config = dict(
    model='self-supervised image encoder',
    dataset='retinal OCT scans (Kermany 2017)',
    train_examples=98430,
    image_size=32,
    crop_scale_min=0.4,
    horizontal_flip=True,
    rotation_deg=10,
    color_jitter=0.4,
    method='barlow_twins',
    arch='mlp',
    layers=6,
    norm='layernorm',
    norm_position='pre',
    activation='gelu',
    mlp_ratio=6,
    inner_norm=False,
    width=256,
    projector_hidden=512,
    projector_out=512,
    projector_hidden_layers=1,
    init='kaiming_normal',
    residual_init='scaled_by_depth',
    optimizer='soap',
    beta2=0.95,
    lr=0.0013,
    beta1=0.95,
    shampoo_beta=0.95,
    eps=1e-08,
    precondition_frequency=16,
    max_precond_dim=1024,
    one_sided=False,
    adamw_lr_other_params=0.0021,
    steps=20000,
    batch_size=256,
    epochs=52.0,
    lr_schedule='step',
    warmup_steps=2000,
    weight_decay=0.0,
    adamw_weight_decay_other_params=0.01,
)
Rows from block 2 of a small self-supervised image encoder, named by matrix and row number. Rows with one number belong to one neuron. Each number is 128 + 32 x the weight over its row's rms, rounded and kept within 0 to 255. All counts start at 0. Numbers have three digits each.
Before each neuron's rows are labels from the 100 images, of 14848, where the neuron reaches its highest value: "top examples" is what is common among them. Only what is clearly more common there than usual is listed. The data: retinal OCT scans (Kermany 2017). In brackets: how many of the 100.
# fc1: MLP up (model.blocks.2.mlp.fc1.weight, 1536x256), inputs 208-255
# fc2: MLP down (model.blocks.2.mlp.fc2.weight, 256x1536, transposed), outputs 208-255

top examples: finding: choroidal neovascularization (74)
fc1.259:101146092118174108102063100149124086125097123082107110124126147143107099154169136144153116109169107062174096104149101077121100156132159116195047
fc2.259:184121148146120213108219145122102154118159174156139100108162094104146130157116123073101139131070142195134135119085103116108147132166125101129133

top examples: finding: diabetic macular edema (30)
fc1.53:134156101124142102166159108161195113125133107069116083082147133088183159126110132100104181127092197162148171133154079143091148140132089137147170
fc2.53:148145155126117143172143216076131151132116158186120164143120116130111103112146142140093132182160141155178090203116180123128115130091131166150117

top examples: finding: choroidal neovascularization (61)
fc1.238:138112174119116141155075188152147129147127106076192090088136218159143139140092156099129132092154137111168131153138185182184110169115076137159118
fc2.238:041112101161144155071086151153118097139132171102096159177131117116084060095130156146128132165142089140084110113104123141143105144123144151119100

top examples: finding: choroidal neovascularization (64); finding: diabetic macular edema (28)
fc1.473:152109140144098179141123164147123124123107114115134158126158078132173153062175031082106201080092153143110092113143105189116090100122153106134132
fc2.473:185179119160122104137119102100184141120100122177182153118081176143188109146072138192127069089147167102113126128059094131206116151090097132151139

top examples: finding: choroidal neovascularization (84)
fc1.262:108068094113189149104132142091150086075117173080123133126147134116137080130066158063108097176157203170151072107124108054128072110096100135100083
fc2.262:141124167165101111174081127118113158082129101174207125175161096160101078164200103178168096072190088115087119086139195111133131146134140154054147

top examples: finding: diabetic macular edema (44)
fc1.2:145110165145148146158113088164091110108091212133143110157139194175114138128158081111145106126100131147034112116096165147151100104128182081120124
fc2.2:104185108150104180054127123100109106110145099168181134088115107110145113108091164150111118108127175131149110088124106096140157148108093147089178

top examples: finding: diabetic macular edema (37)
fc1.73:142082157144118101107152147108138077116178164155141120125123120143140089131081129098172142108193085130151160170119090142124068156099171139143160
fc2.73:131168124100148181088082119117121180154090084135144164144158172135122118136156127144127110166075128113136062089143143180099158084121153142138151

top examples: finding: diabetic macular edema (63)
fc1.496:186148168138107055126153133161167079145188112154102107102153150159137122151159138104154178114144107132117190179096150077088096118114242157133149
fc2.496:123179168124104185151065129180142169127071158125190177162123154118112145052125081126121092144167156182118070073130120075115133136186081089122140

top examples: finding: choroidal neovascularization (63)
fc1.140:139135088112127102152185111091127142064151059149075092138116076053182198178108067134069114107096133096096121122154100127158132137055130120155088
fc2.140:134150130102107173107091118107080135115145194148142117123135161187130127067164144171126172164117108163247160127105107139124106137098081094159152

top examples: finding: diabetic macular edema (39)
fc1.735:096158095064094162107101114184143127111101130122114111084140108096076104118141151142090125131134138127144155137129152119109120214086120209142099
fc2.735:096150116146120155124084131144132175144188119112152118160091139144203156119099120124158103164122208125129103044087079105102163039160128092098137

top examples: finding: diabetic macular edema (60)
fc1.146:077116080135148159144153177078108101127017130144108169107093073104173115157090127178112049149153133131103106102150073164118139149101068150173135
fc2.146:109179164183102157160074145101086107139156125107121165118117133115126126113144139122145149125156105108222112142115128083151139106173119091048106

top examples: finding: diabetic macular edema (28)
fc1.732:107121135062180096118102101191147155097112120106105119140094125154147179117159164155072010167128147088150085147147136090141110121108156096140133
fc2.732:090106141140115138098133108054156156131121175116110148080148167174077030128112119139155177116110066165121175123127119121086139144129138148101122

top examples: finding: choroidal neovascularization (80)
fc1.303:137040122077132167106108128074093109141136113100107155118122165109104041075073160136156126137114114197151165151169086114099092191123155127158138
fc2.303:148108133158124117138089131160109119092139149095207158105089114123140111167133138090154164147186120054131101069134119173170082144124146160080134

top examples: finding: choroidal neovascularization (59)
fc1.226:118137131061181153120143135119159124157109072143163129056118154139137044129053109127149153125109123110165120173192076176127123246114134142211125
fc2.226:111180086174080073109057141161078124180173134089174144170110137097182144110158156107129101115096135144173126094156133154099098095194102099095187

top examples: finding: diabetic macular edema (39)
fc1.616:128132158165139107090117156107144086084143174117117184158160142193116067114167114167135107121139133161103154196092091203184140101066121098142145
fc2.616:140179110093146182142111157112169162133127158123159089172149099174128132160088155133137131166168132137191137138139144128174070140191147182131131

top examples: finding: diabetic macular edema (46)
fc1.31:096132125204123141057044145101086192126164160083080157152156099176109136142134075138107072140115108115138098140119089101119125147099173112088076
fc2.31:155129095107178143137059138086182144154111099106185124099119130136158138142095135112118120181190133089110078161114116091085130138136144170129145

top examples: finding: choroidal neovascularization (98)
fc1.175:132146102134153171187107179077185164082117102159113142216168128129130130155144139156135169115047069147157128134048134102139169106124138175186105
fc2.175:115062167123107139081131134179134113091145108011161072090144092138098102113145119104136115159174161152098137140195147132084081148126121075121098

top examples: finding: diabetic macular edema (28)
fc1.762:107080112110094088103112148151115153091096116091062116109097145170180147136124111125119176140200074151151111110116121083156102180067109120114142
fc2.762:109183125116148145111104155083141163158148201164179148132139122124102103070102129101083122111122166112159186117068088133108126080128157182119106

top examples: finding: diabetic macular edema (54)
fc1.416:125150108146102124113135156152101123155090168137147106142132148156176154148084137151163132142078125198126136130166129106137118130134108119152150
fc2.416:134146140143156140103104099149111091079181136209134161111097091101089092124125109157066103164179133099122137115101122074152124182104158174108147

top examples: finding: diabetic macular edema (30)
fc1.438:121182138084117197138108147100129130177123125162100131103154097082143122097177144145128071122098119147158145141120076130117164093169181129174146
fc2.438:165112145144198148193180114128081141100072106083100113162096179140180094199102142190089152127174093128160129111114093126117106119090149126075094

top examples: finding: diabetic macular edema (32)
fc1.595:140120124159160141155098132129152131055139136077118156131157154174093138132115090073072104153114167176150148085128121149112096148083193124138132
fc2.595:105150128146147165124081142140127159175141151150168153160113126114235165102138131151153133150188110129120097127147103104142164135160069105151137

top examples: finding: choroidal neovascularization (61)
fc1.447:095120131144173108190058183117155124102115147143088173131146110133096138156090144144114091114215188111122088180109150131093141107103049142086099
fc2.447:099164112108128121070116160083075135075131128105135120219155062148160125099132071184095126077093084143123190145116065119090066115073143127119106

top examples: finding: diabetic macular edema (47)
fc1.80:115067110166140163151077142157156139125089116102179146117118165163121169150131122104127171149119128141149166021093146116100146108130177136142055
fc2.80:118239113108091103067193145127178112094144090170100114078154110104107115155110125128151130152168129121121135179123078098106123078128075115127197

top examples: finding: diabetic macular edema (36)
fc1.348:112198170164145096078160099161124113107059175131130133205090132174150144101087117135128145130078059127117199147101126132139127104131123116084176
fc2.348:179135113156131117144162155132150153170181097146129185097157121081103154133149122128152153186083173163098087151155126128119165090112115114108071

top examples: finding: diabetic macular edema (30)
fc1.199:116161139062145187088153139126132147075049140097093124117094132118150162136154132129131100175103112202122084100133183066171101123155142102168113
fc2.199:176135126112095165114063123141065081120120133123130153134177124086128087160119113088180204092097123078090159137126109206107124107074154165109130

top examples: finding: diabetic macular edema (53)
fc1.602:119139099166093165133163159110112107136089182105133130185144120171135066124178145126124123131139152095139120116091092171148178145086164141122191
fc2.602:152190183112147177088113137158133102102193122105158111119170097115128209102104086141119087140100135122154091128199164126091107101130089134130109

top examples: finding: diabetic macular edema (39)
fc1.371:200153133153117134121128144063062091102060162141077086155123144190128104183137135104151120101158124184107117146075203124103081103112151099170179
fc2.371:068153142099104109153091123141209137143143148131154109149159116101150080099114096157119098187158163103190119124129115131150119180130083157068107

top examples: finding: choroidal neovascularization (64)
fc1.370:117143094153117115171129126042166084154173181164123135128158100071127115120122127144175180100121141114149151141107038178114117158149157133102127
fc2.370:153107150082162124138148122182128145090060077120107131114072170142135161092144149117067084129122135149122088147124211107109188056121104147135140

top examples: finding: diabetic macular edema (48)
fc1.317:181161140182140130154129113110130142120121112109161091138122208149178149170129128122164111136178098138083175155146118086125134051133121114144180
fc2.317:103168085123129135079097151192102154174126163105173171154109123129140125087089119151124109150162142097124090097151139145095103171152111133128084

top examples: finding: diabetic macular edema (42)
fc1.352:155096068104150188156130134119227110134105153126172124087092178142141154062153159130155168147099146147073117131086128161190153113106210093138103
fc2.352:110135153121163064146113157121102080138124120138048151123141146111123140114109176047121122164107134157150133077105179147173139105183113130115150

top examples: finding: diabetic macular edema (31)
fc1.96:112148157126145149109135150095162132099062123100132174153148132072141137183116124150116107163169133180183068067128104133102083150168163116082075
fc2.96:139095205105118114128164102173108167179136163178108067079096118090167096043111173127112062145109165092129138134141160122112137125129154143116094

top examples: finding: choroidal neovascularization (80)
fc1.516:151088118098126096142076157171161137132100108109053103125091093081101141134177149157146124172098105070133167146134147154091097116063109158167134
fc2.516:114157092168103213079107175132086134133088117102182129153134115165119080134086123131064153134093104133134121099173138179106113171152074109125127

top examples: finding: diabetic macular edema (45)
fc1.583:132096152151170149114116193157156125173164110099117160071139122139109146141097172157069118145156089139132161147126099136165169122182171181102147
fc2.583:195136134135112098176098141103095160076095158194143137199097174120113079126088157143137112085100169170130138106147138172098192098097110137128115

top examples: finding: diabetic macular edema (32)
fc1.10:110196076126107130143125123152103106217153052157116189102115156115101167127154102155123177118136137116092171150103159172122146191122068208180077
fc2.10:117107161129166117132123116186135147156118153089165118125142078144136123153112141131093150136083097180190099099133133174128109104117137114177127

top examples: finding: diabetic macular edema (35)
fc1.387:137105169154140196120139108095115175110165162096195109095147156123099166151158137134133102087138170142102160117125121149127136116140138144099050
fc2.387:138108134187159069145098151161145066182088141107143074110140148147164184082056178107140119163130072141118107151112101119115116097124145124111101

top examples: finding: choroidal neovascularization (60); finding: diabetic macular edema (30)
fc1.0:177117107139074068106148125169146105143090085099146090107114138135108129127122113189095178174112103107117207144138140133167161108116107147127075
fc2.0:117152142173122191161119176156146118126131140166141184176130038151119151154116123144073145161101125127186083117130113131082143142106123112101156

top examples: finding: diabetic macular edema (53)
fc1.407:141092101099079174105160046132125070103174090105143102145126144140162122100102113106109142110075165131103207115141098102125070088129151110155091
fc2.407:121081121156157164151099174117181171116061111138127118116112119154116168167096179166094189122150104145126053144154130116187175079092109155116143

top examples: finding: diabetic macular edema (31)
fc1.455:103136090142096142122135159109121119152064103126178147125132162118156118141153199136183144126126100174099115159137108119108131119149105101137138
fc2.455:112145083164135087108098127069104168123097162145126110108075109120147092094104093145119115119138133117125146147109075095129147139099157172120111

top examples: finding: diabetic macular edema (48)
fc1.268:149118129066205095125161150134112079181123148140090125112112104114154147172126150125137104116069127088157131151169070150160104104088172125093131
fc2.268:097153126150102145094103150044168134129064161108194082113128154169147092085121132121071138183146110179145099159137106094149122171107077151148142

top examples: finding: choroidal neovascularization (68)
fc1.668:110106106070119147152102119106121109168080108110168146118140137125078114104066151146164150114105113112104153208097143126137119137116185096157083
fc2.668:136132138138105173100083128182129133085116083137181078164095154151127168064191186148068172186142132134162140090163115154145134119158103169090156

top examples: finding: choroidal neovascularization (59); finding: diabetic macular edema (34)
fc1.665:189135096140150124166164088144215188127155132127059097154124134122182115146153133140107202146128149155144160149155107100172139109163152144103128
fc2.665:071113130148157135121129179106144150082080185127212135147073165145110128111143140143177116092136129137113135116172201135083120179136115133164092

top examples: finding: diabetic macular edema (31)
fc1.746:098136120105099080080138130144061115161140099071105121122157111096140117143134191121120089098154129140148125142150112129096122123187147195127103
fc2.746:058106156122138187149095163131168148092117141124122137119109126191065073095136092132083104111080118097129087134130149083118111151128115114114154

top examples: finding: choroidal neovascularization (71)
fc1.493:078142096114121122140133141149130165152155108135102088170147047111141132126037139156116104083117128168137121105165137122141127082113140160107153
fc2.493:144112136130135139168123175072126085108119167076133188111115129136138108131138133067117125229126130059127088178061105124101139160119112089184135

top examples: finding: choroidal neovascularization (62)
fc1.598:147162147117146117171096147126144131193181128167184152169094190111082104093134113127116107146082157133139140089120103119136090121111216140116059
fc2.598:133093152153115194135185082132115141097099112067088138071151089150208152137091074112119126135076084072131081125136151098127166145102041176144133

top examples: finding: diabetic macular edema (30)
fc1.590:115135164110152130074129094127164145177166154137101120173136092210151140102133085095118120066154154133098140196185128149160182120169142118089162
fc2.590:164072079101147107121148165121116138106086178105116178180130174137155142120146111167102050165123099112096104106136085110141108114162176094167094

top examples: finding: diabetic macular edema (42)
fc1.729:186123119098101131139119129136151096151154065125135215153120089123113085165167132079184152127145162165085113152150188157082074123152106226089147
fc2.729:156087143088121156117120159108193102106084154102116093170120188213144127081100181189095084142151159148113173115099054092170141141126093030143124

top examples: finding: choroidal neovascularization (59)
fc1.405:099159132090114149127095141130094145132085113170120137158135120098108166092164156177114161137104166144114147071121087138101157153168197132141157
fc2.405:151072105121097103151113129103163088188144102087219118040069166149095145136127100127201110123120084126146141122100190105171124092129070120164089

top examples: finding: diabetic macular edema (35)
fc1.349:109083155126083151141108121132101135138084096119142135099092117104152125101091122128184178122133130141126124114211165133126188103164159105130180
fc2.349:110120113125109132075072134127117064094141184131209158101165099142150076129126192129099118118158160118146125148130135117149071137148077119181144

top examples: finding: diabetic macular edema (35)
fc1.196:128123093085101130162094145173156122105085193106182154156130121120153128137163129079157111106165059082124153149200174134120113088102154209127128
fc2.196:158142147167147095142153171086155139147131132126083125138167130129120133151114187107149162169111172241167081101028073123131185162142103080187109

top examples: finding: diabetic macular edema (51)
fc1.293:185155151174118192116118150140110106079100155101140168155115070146196140089157171073120094106102188172092132094089130170095144106099150096129139
fc2.293:102147117150128122103098170110103109135141096131159130098128148106098158099084093138120187150127151108165088165151141070179182122113070159131154

top examples: finding: choroidal neovascularization (60); finding: diabetic macular edema (33)
fc1.166:084129111164159140192184158130136133159153175121147131181104129146144161145153204133117128122128124120174151119103086173133189112131112094151172
fc2.166:151173127107109161074143141162136140112095143162134086159135132090138121123126054181078129185079170158190101076179166069129115155125100146147086

top examples: finding: choroidal neovascularization (64)
fc1.133:125091182104156107177124126100121154103175161175093118107122159150162126138156133093161149139158136138078114094054078102151116120143083152079114
fc2.133:140133119164133149155055184145081105140083173125103198175107091165173136080088198172107108155107101158149144121138137188103133140131077095168064

top examples: finding: diabetic macular edema (28)
fc1.320:120102137117089053092131214148122118149153129141142121052167052188095149100156139159161118118155117171154145129111149081119098146113162160121125
fc2.320:143137152145144137164098122150085156115097162161150164166141148099206167089157123108135147120144125159126131072146095128116115140147061123156188

top examples: finding: choroidal neovascularization (67)
fc1.697:111112111122118124116147064066137108190149154156118134098124146095152096147121122155130132142139158145119144104185112147098136117135102130153081
fc2.697:147123140181122175161118135166078152116110114088142076166074137146148146097131152119145174147134108110114094109082106151130152130147096149117126

top examples: finding: diabetic macular edema (51)
fc1.385:108131138135129157154136092132176180085092159137086226100147168160182133143151179155156160101124139169068165156104085092162110124131148087105167
fc2.385:108183172109154136108106161144138149136154168162181119146122095106133110099089074178096083166147092121192117079131130182160090147149107179155132

top examples: finding: choroidal neovascularization (60)
fc1.99:112094097154162163160078118154145113101118149111148149077091140167122092059094103060177154122129183109121165136047162118106108132121138100124129
fc2.99:134128098140152086136186142114092098103146107156100123145150106144109082203139144159150166153142089141162154136167103151163124124127194139156124

top examples: finding: choroidal neovascularization (59)
fc1.672:065104123136100151103158170141127152061110074158082161095123179118146196123104151155142138116075136155144145096138170145181117108099143092116120
fc2.672:137142127087087164163135102142113062131082099121144113106101123131087110111145138078129071119124142096102100101107155175081153136163128170104164

top examples: finding: diabetic macular edema (37)
fc1.278:099168109092159127095138123180135152090075176142129100146112085146125196096167149107119134188064145117170125094165069087089145148070057188143098
fc2.278:068122163169178178142107108139157122091124122157111135104131102135131115120095114142086115151135147124078172140137139109131118088167141154105098

top examples: finding: diabetic macular edema (28)
fc1.577:162138104154107144143141148132167174139164173129169149149087065170127108144158128220174135105106154140104175102085125178129138123151105107181162
fc2.577:102110127117161190101160118116066128115155106142114125106158128157122097155105127089072152126128102106105160181108133069107070148058126122081091

top examples: finding: diabetic macular edema (35)
fc1.308:096180116136093153123147126181150133147133142107144153096113123142095165139118117121151041089144156136199113131108129083091152072091139169116131
fc2.308:102108145148109138130062107158129116162119117129077135101043094050173092083135115139182125084115152111130134123096129137133059139136082131087150

top examples: finding: diabetic macular edema (46)
fc1.436:154111162154113180095117136081148098136124090145145167152067161146137130131189073085179157193108129134059153147090099120118091136137210127169109
fc2.436:158144168120124104078110147155144136130113157139138041084178117164160111099063138117067113058124165124139110114157136114127135127175131172115179

top examples: finding: choroidal neovascularization (72)
fc1.47:111141161148114063117104158091114166163152093211121101132047147058139095144095159177143117145145121198127121161078115150167126145078095141163092
fc2.47:101115131080092242141146120151127115128149111085152103208118131187125123095146054150067168110123097097135113141137149143115194169153132100145129

top examples: finding: diabetic macular edema (39)
fc1.449:092131117139130146168133144189158151138166144193085140082117126209176135071101161133150129140100115177155080132108120139148139098086118136212109
fc2.449:153173140168173068095130166061126081130094136112184122171100117106128184116162103175116133139103160088132155071105096129084115124121151181035133

top examples: finding: diabetic macular edema (53)
fc1.579:197119174140147155143090129107105154125096180174154125177109174170181096101108091172131104131149155084088101161113103187096129094137132099111120
fc2.579:056146137090135146111142122135124161120108141103095143102090115110136120119134150111112158139131131142173124129108100070183117132124108188109178

top examples: finding: diabetic macular edema (32)
fc1.750:202101109120203153119129177141170161109143091101123116092106114117098145160089121132123159178160163218133147125139075139073125080151169159145115
fc2.750:085154132112095126143147099173118113122125149122121156172095134172132056041171097077098177146162136069164162191126145161201100211133088140109116

top examples: finding: diabetic macular edema (29)
fc1.116:140158137115114116102173132111164161132145098087046046090128066141143104153183112107115164143122120149149119114094161111140121166130177229153145
fc2.116:087144141175133125159077064150137121121131103172183161157097152167185127093062089076123103129111101182064090057104104107111149101128119053111153

top examples: finding: diabetic macular edema (49)
fc1.154:132099117098114129145128103141125131102070123120096131135135167111199102125128097133121167101177109160048137095153054124127084135036146027164038
fc2.154:148106121173142134070105183139157175126122138123165144055113153127083161130114125124162119111133144098182088140076149100128122128128125223110124

top examples: finding: diabetic macular edema (30)
fc1.163:108134139090133111154151121150116098134071183139068165152130122137149134143180136078154145172129123117149152128139117094122163086170144155062181
fc2.163:167144183147164189115125132110108096167195138136124093098170099191115154164122110170061093147129159177116115135154149130165092120157147125140069

top examples: finding: diabetic macular edema (29)
fc1.403:039168122147162178112113143115140150166125138135096145127103092130116111162121077104153085163090152118163108042194131168131134106154106133122076
fc2.403:162150148112153155126106112183198125115106077145130190160182160106108112143102153134141182115151139120114169100129127115148054176128106109143130

top examples: finding: choroidal neovascularization (59)
fc1.503:081108081080194138128069122136063156117122112121143104149109116164122120077159071170145122161158096076160125152077091113204154103115175124149101
fc2.503:158153148155121142112121084118196067087172142099150087169150125097187128102071122159067112109115102146095169132139107106107110134107107119095184

top examples: finding: diabetic macular edema (43)
fc1.443:164164085156179194114108062085145111102096078089122172138125162133166123118144108141192101161098160161099156141167117179150132163088141102145155
fc2.443:088101172150117125117098104158132097094142187129198118169070138097102119119090144114078172102136083137164099136080151085162132122179133153167156

top examples: finding: choroidal neovascularization (60)
fc1.158:138148154138105172145095108131085153106109073137167150074158152132167136174111163173152093170100167162165147107071183109201155171126163131167148
fc2.158:086154101080167131150143139131170150132124139143142125233091162099161142098153104157146144084138067136160125140172042151156084157126133124127174

top examples: finding: choroidal neovascularization (59); finding: diabetic macular edema (30)
fc1.143:157091132104085138113111082135115082179117087091057124082124171158102125106183107115139083145213231128133093140154159125130097159117123094129093
fc2.143:088081143151156134129117155140162142090184105091187103134163097107126075178124104123125159144112051111103141128114113152116137102147123142158125

top examples: finding: choroidal neovascularization (64)
fc1.237:113121132139100119074143122133104066163129110095115096125094070178128138129110158135109165126147114108115112145112120173149134093149098095157103
fc2.237:130186171088124135100154103143098186133109189155121183153150037097146137091111121163090095124129153166099140098150094170162110073103145150106172

top examples: finding: diabetic macular edema (37)
fc1.502:081125123105154154136173108136114124056115179128131162119147131115147091206085136170167137141129154125135069168120118172180115126122172113095125
fc2.502:141103176112117104129141096165134153178162099165114126136080119135120114037146125154113126116133130184156178080098082096115133134162110073102121

top examples: finding: diabetic macular edema (29)
fc1.162:191126183150073171090147137136140089026115168156121109147148173164124107161058144163156091149150106154120182148120176148097179077101185085154175
fc2.162:111188106156170118122149126114140152182106132127166112160072101137130105116141075118121123123121150133176090113145093131173083159115082207094143

top examples: finding: diabetic macular edema (51)
fc1.312:180107138179125106159125122119086156170101188113175182100150201125178134142090141120112115149148140119066118207111108123046153112168133128168182
fc2.312:122104137137098148102132148160136146125106102153145117185070070089107118085109116177127156117112136112186133121138149158173123126135086143130094

top examples: finding: choroidal neovascularization (68)
fc1.273:124154095161152141202096209038158123145105165147175117148139115110122055133059175127146131140148086131158111123076017147099093129148144154096117
fc2.273:138079162082097118111159111193134117139098091118104119083134149150096153137171103117128146077136172158128103122174228092096126102115142170154062

top examples: finding: choroidal neovascularization (82)
fc1.169:079168140133082108099102101116044130115088115125111075149066106100148129074134068136133149148141117107073133119117149097082155126097116144122184
fc2.169:146109089110108100124155162137132139118146184171126119162090188088118090135144132178140114145111169134109117081099157079112131069162181115151109

top examples: finding: diabetic macular edema (30)
fc1.460:177110127149080099106124122144126151160095041134105149158092116170144146098150140105142143163139094155136141180159137167083121146152125135157115
fc2.460:098154113150094101104153126098110081177135171208155150085067134120114111110128102146141155137128150102097150081118064152157163100112065136115190

top examples: finding: choroidal neovascularization (75)
fc1.174:137154126159129112120087105118125130069161079177108123097080140096160135125161103167097171161058114091114118123171133128088107169096191111145115
fc2.174:122119140129094113124158126158132137125147169068252100193144137108160139131188076129094143097168189171126138083168087105133137171135095148137161

top examples: finding: choroidal neovascularization (78)
fc1.137:158128171126220150132101137119174106119112124149085161143143097134124157136132118128076084117091142122142156132081102093163065145186149149112089
fc2.137:150155127072081137147169082140149135133102112138112154122126190083095154154095119140098109159095100095101118087102158041118134087068147106086117

top examples: finding: choroidal neovascularization (62)
fc1.37:126113134161080068104142129087178125100119073067115087135142108146110130129136139111129154138141170110092155055103131143121159052113194164094168
fc2.37:175202111080130166180107165187159174112164167128164190146106172081121107137139127134095099147108151113127188122104131054179113139126091120133118

top examples: finding: choroidal neovascularization (70)
fc1.369:108108128120082157140169114150133168097127115146126148155147166139162107103078135180158154118023131077130123126131133136129152158111056124165094
fc2.369:124089165175114115145114142115064115208127157138143061104083142145122124100175138089134093119152138134083120108116130131054093130143153134138199

top examples: finding: diabetic macular edema (45)
fc1.384:140142141134081150157154104177104145127114185159148178124096131183118163144179134186140129127111204172113188146094140174108146134176158131167158
fc2.384:116150174106238159165121169101133131111110079143135135166150099101178098133067110129092135189133067099239071094163097079184101185124118172126117

top examples: finding: choroidal neovascularization (73)
fc1.250:112136086144069086103150119135153099138157149163108103124155115145138156161134108134098120140103110119116105167128167156181140079172079103159167
fc2.250:129176167146126208134147165109060187139109160122130161114094105121142100131150122144092117142141122187115102113153078133105109117109133119083115

top examples: finding: diabetic macular edema (57)
fc1.218:132173066116131115153165133161143121103120076111096085114124163079112153105105114117159144102118154149186144141181074118148067079163157151080114
fc2.218:112107120092147154116091145082146097146078193097124149111140176148144071150125134124094141178143149176149115167139180117093157161073127110126132

top examples: finding: diabetic macular edema (31)
fc1.717:116103198152135147136081145085105060185106157134136146147171172199134128093145134128120135114122080184134083110074172165154130121181117154131157
fc2.717:144134086104089166149131092191049137109152150108170171097129175178082113063136141095145105182199120115177162097101094167106080126156143123096138

top examples: finding: choroidal neovascularization (62)
fc1.152:125147163129074123175127114076098148127134101154122159104215128131126120175147122170165119100148116128151113089155196105106142094109135042154115
fc2.152:081141131142098152110138157176085088095206102123136152094154091116117109102161103127067108124110110071131197171136121149097116102114156143126091

top examples: finding: diabetic macular edema (29)
fc1.693:151115149127186201118158122142136140141155147110134085060096107050136099112079128124119075120150180161169126060107167093112153169160096164089062
fc2.693:079126184142147143151101129142103121117142187083142148152197134086152153127115106063142139158135089142140097149173090195116101082111154160186155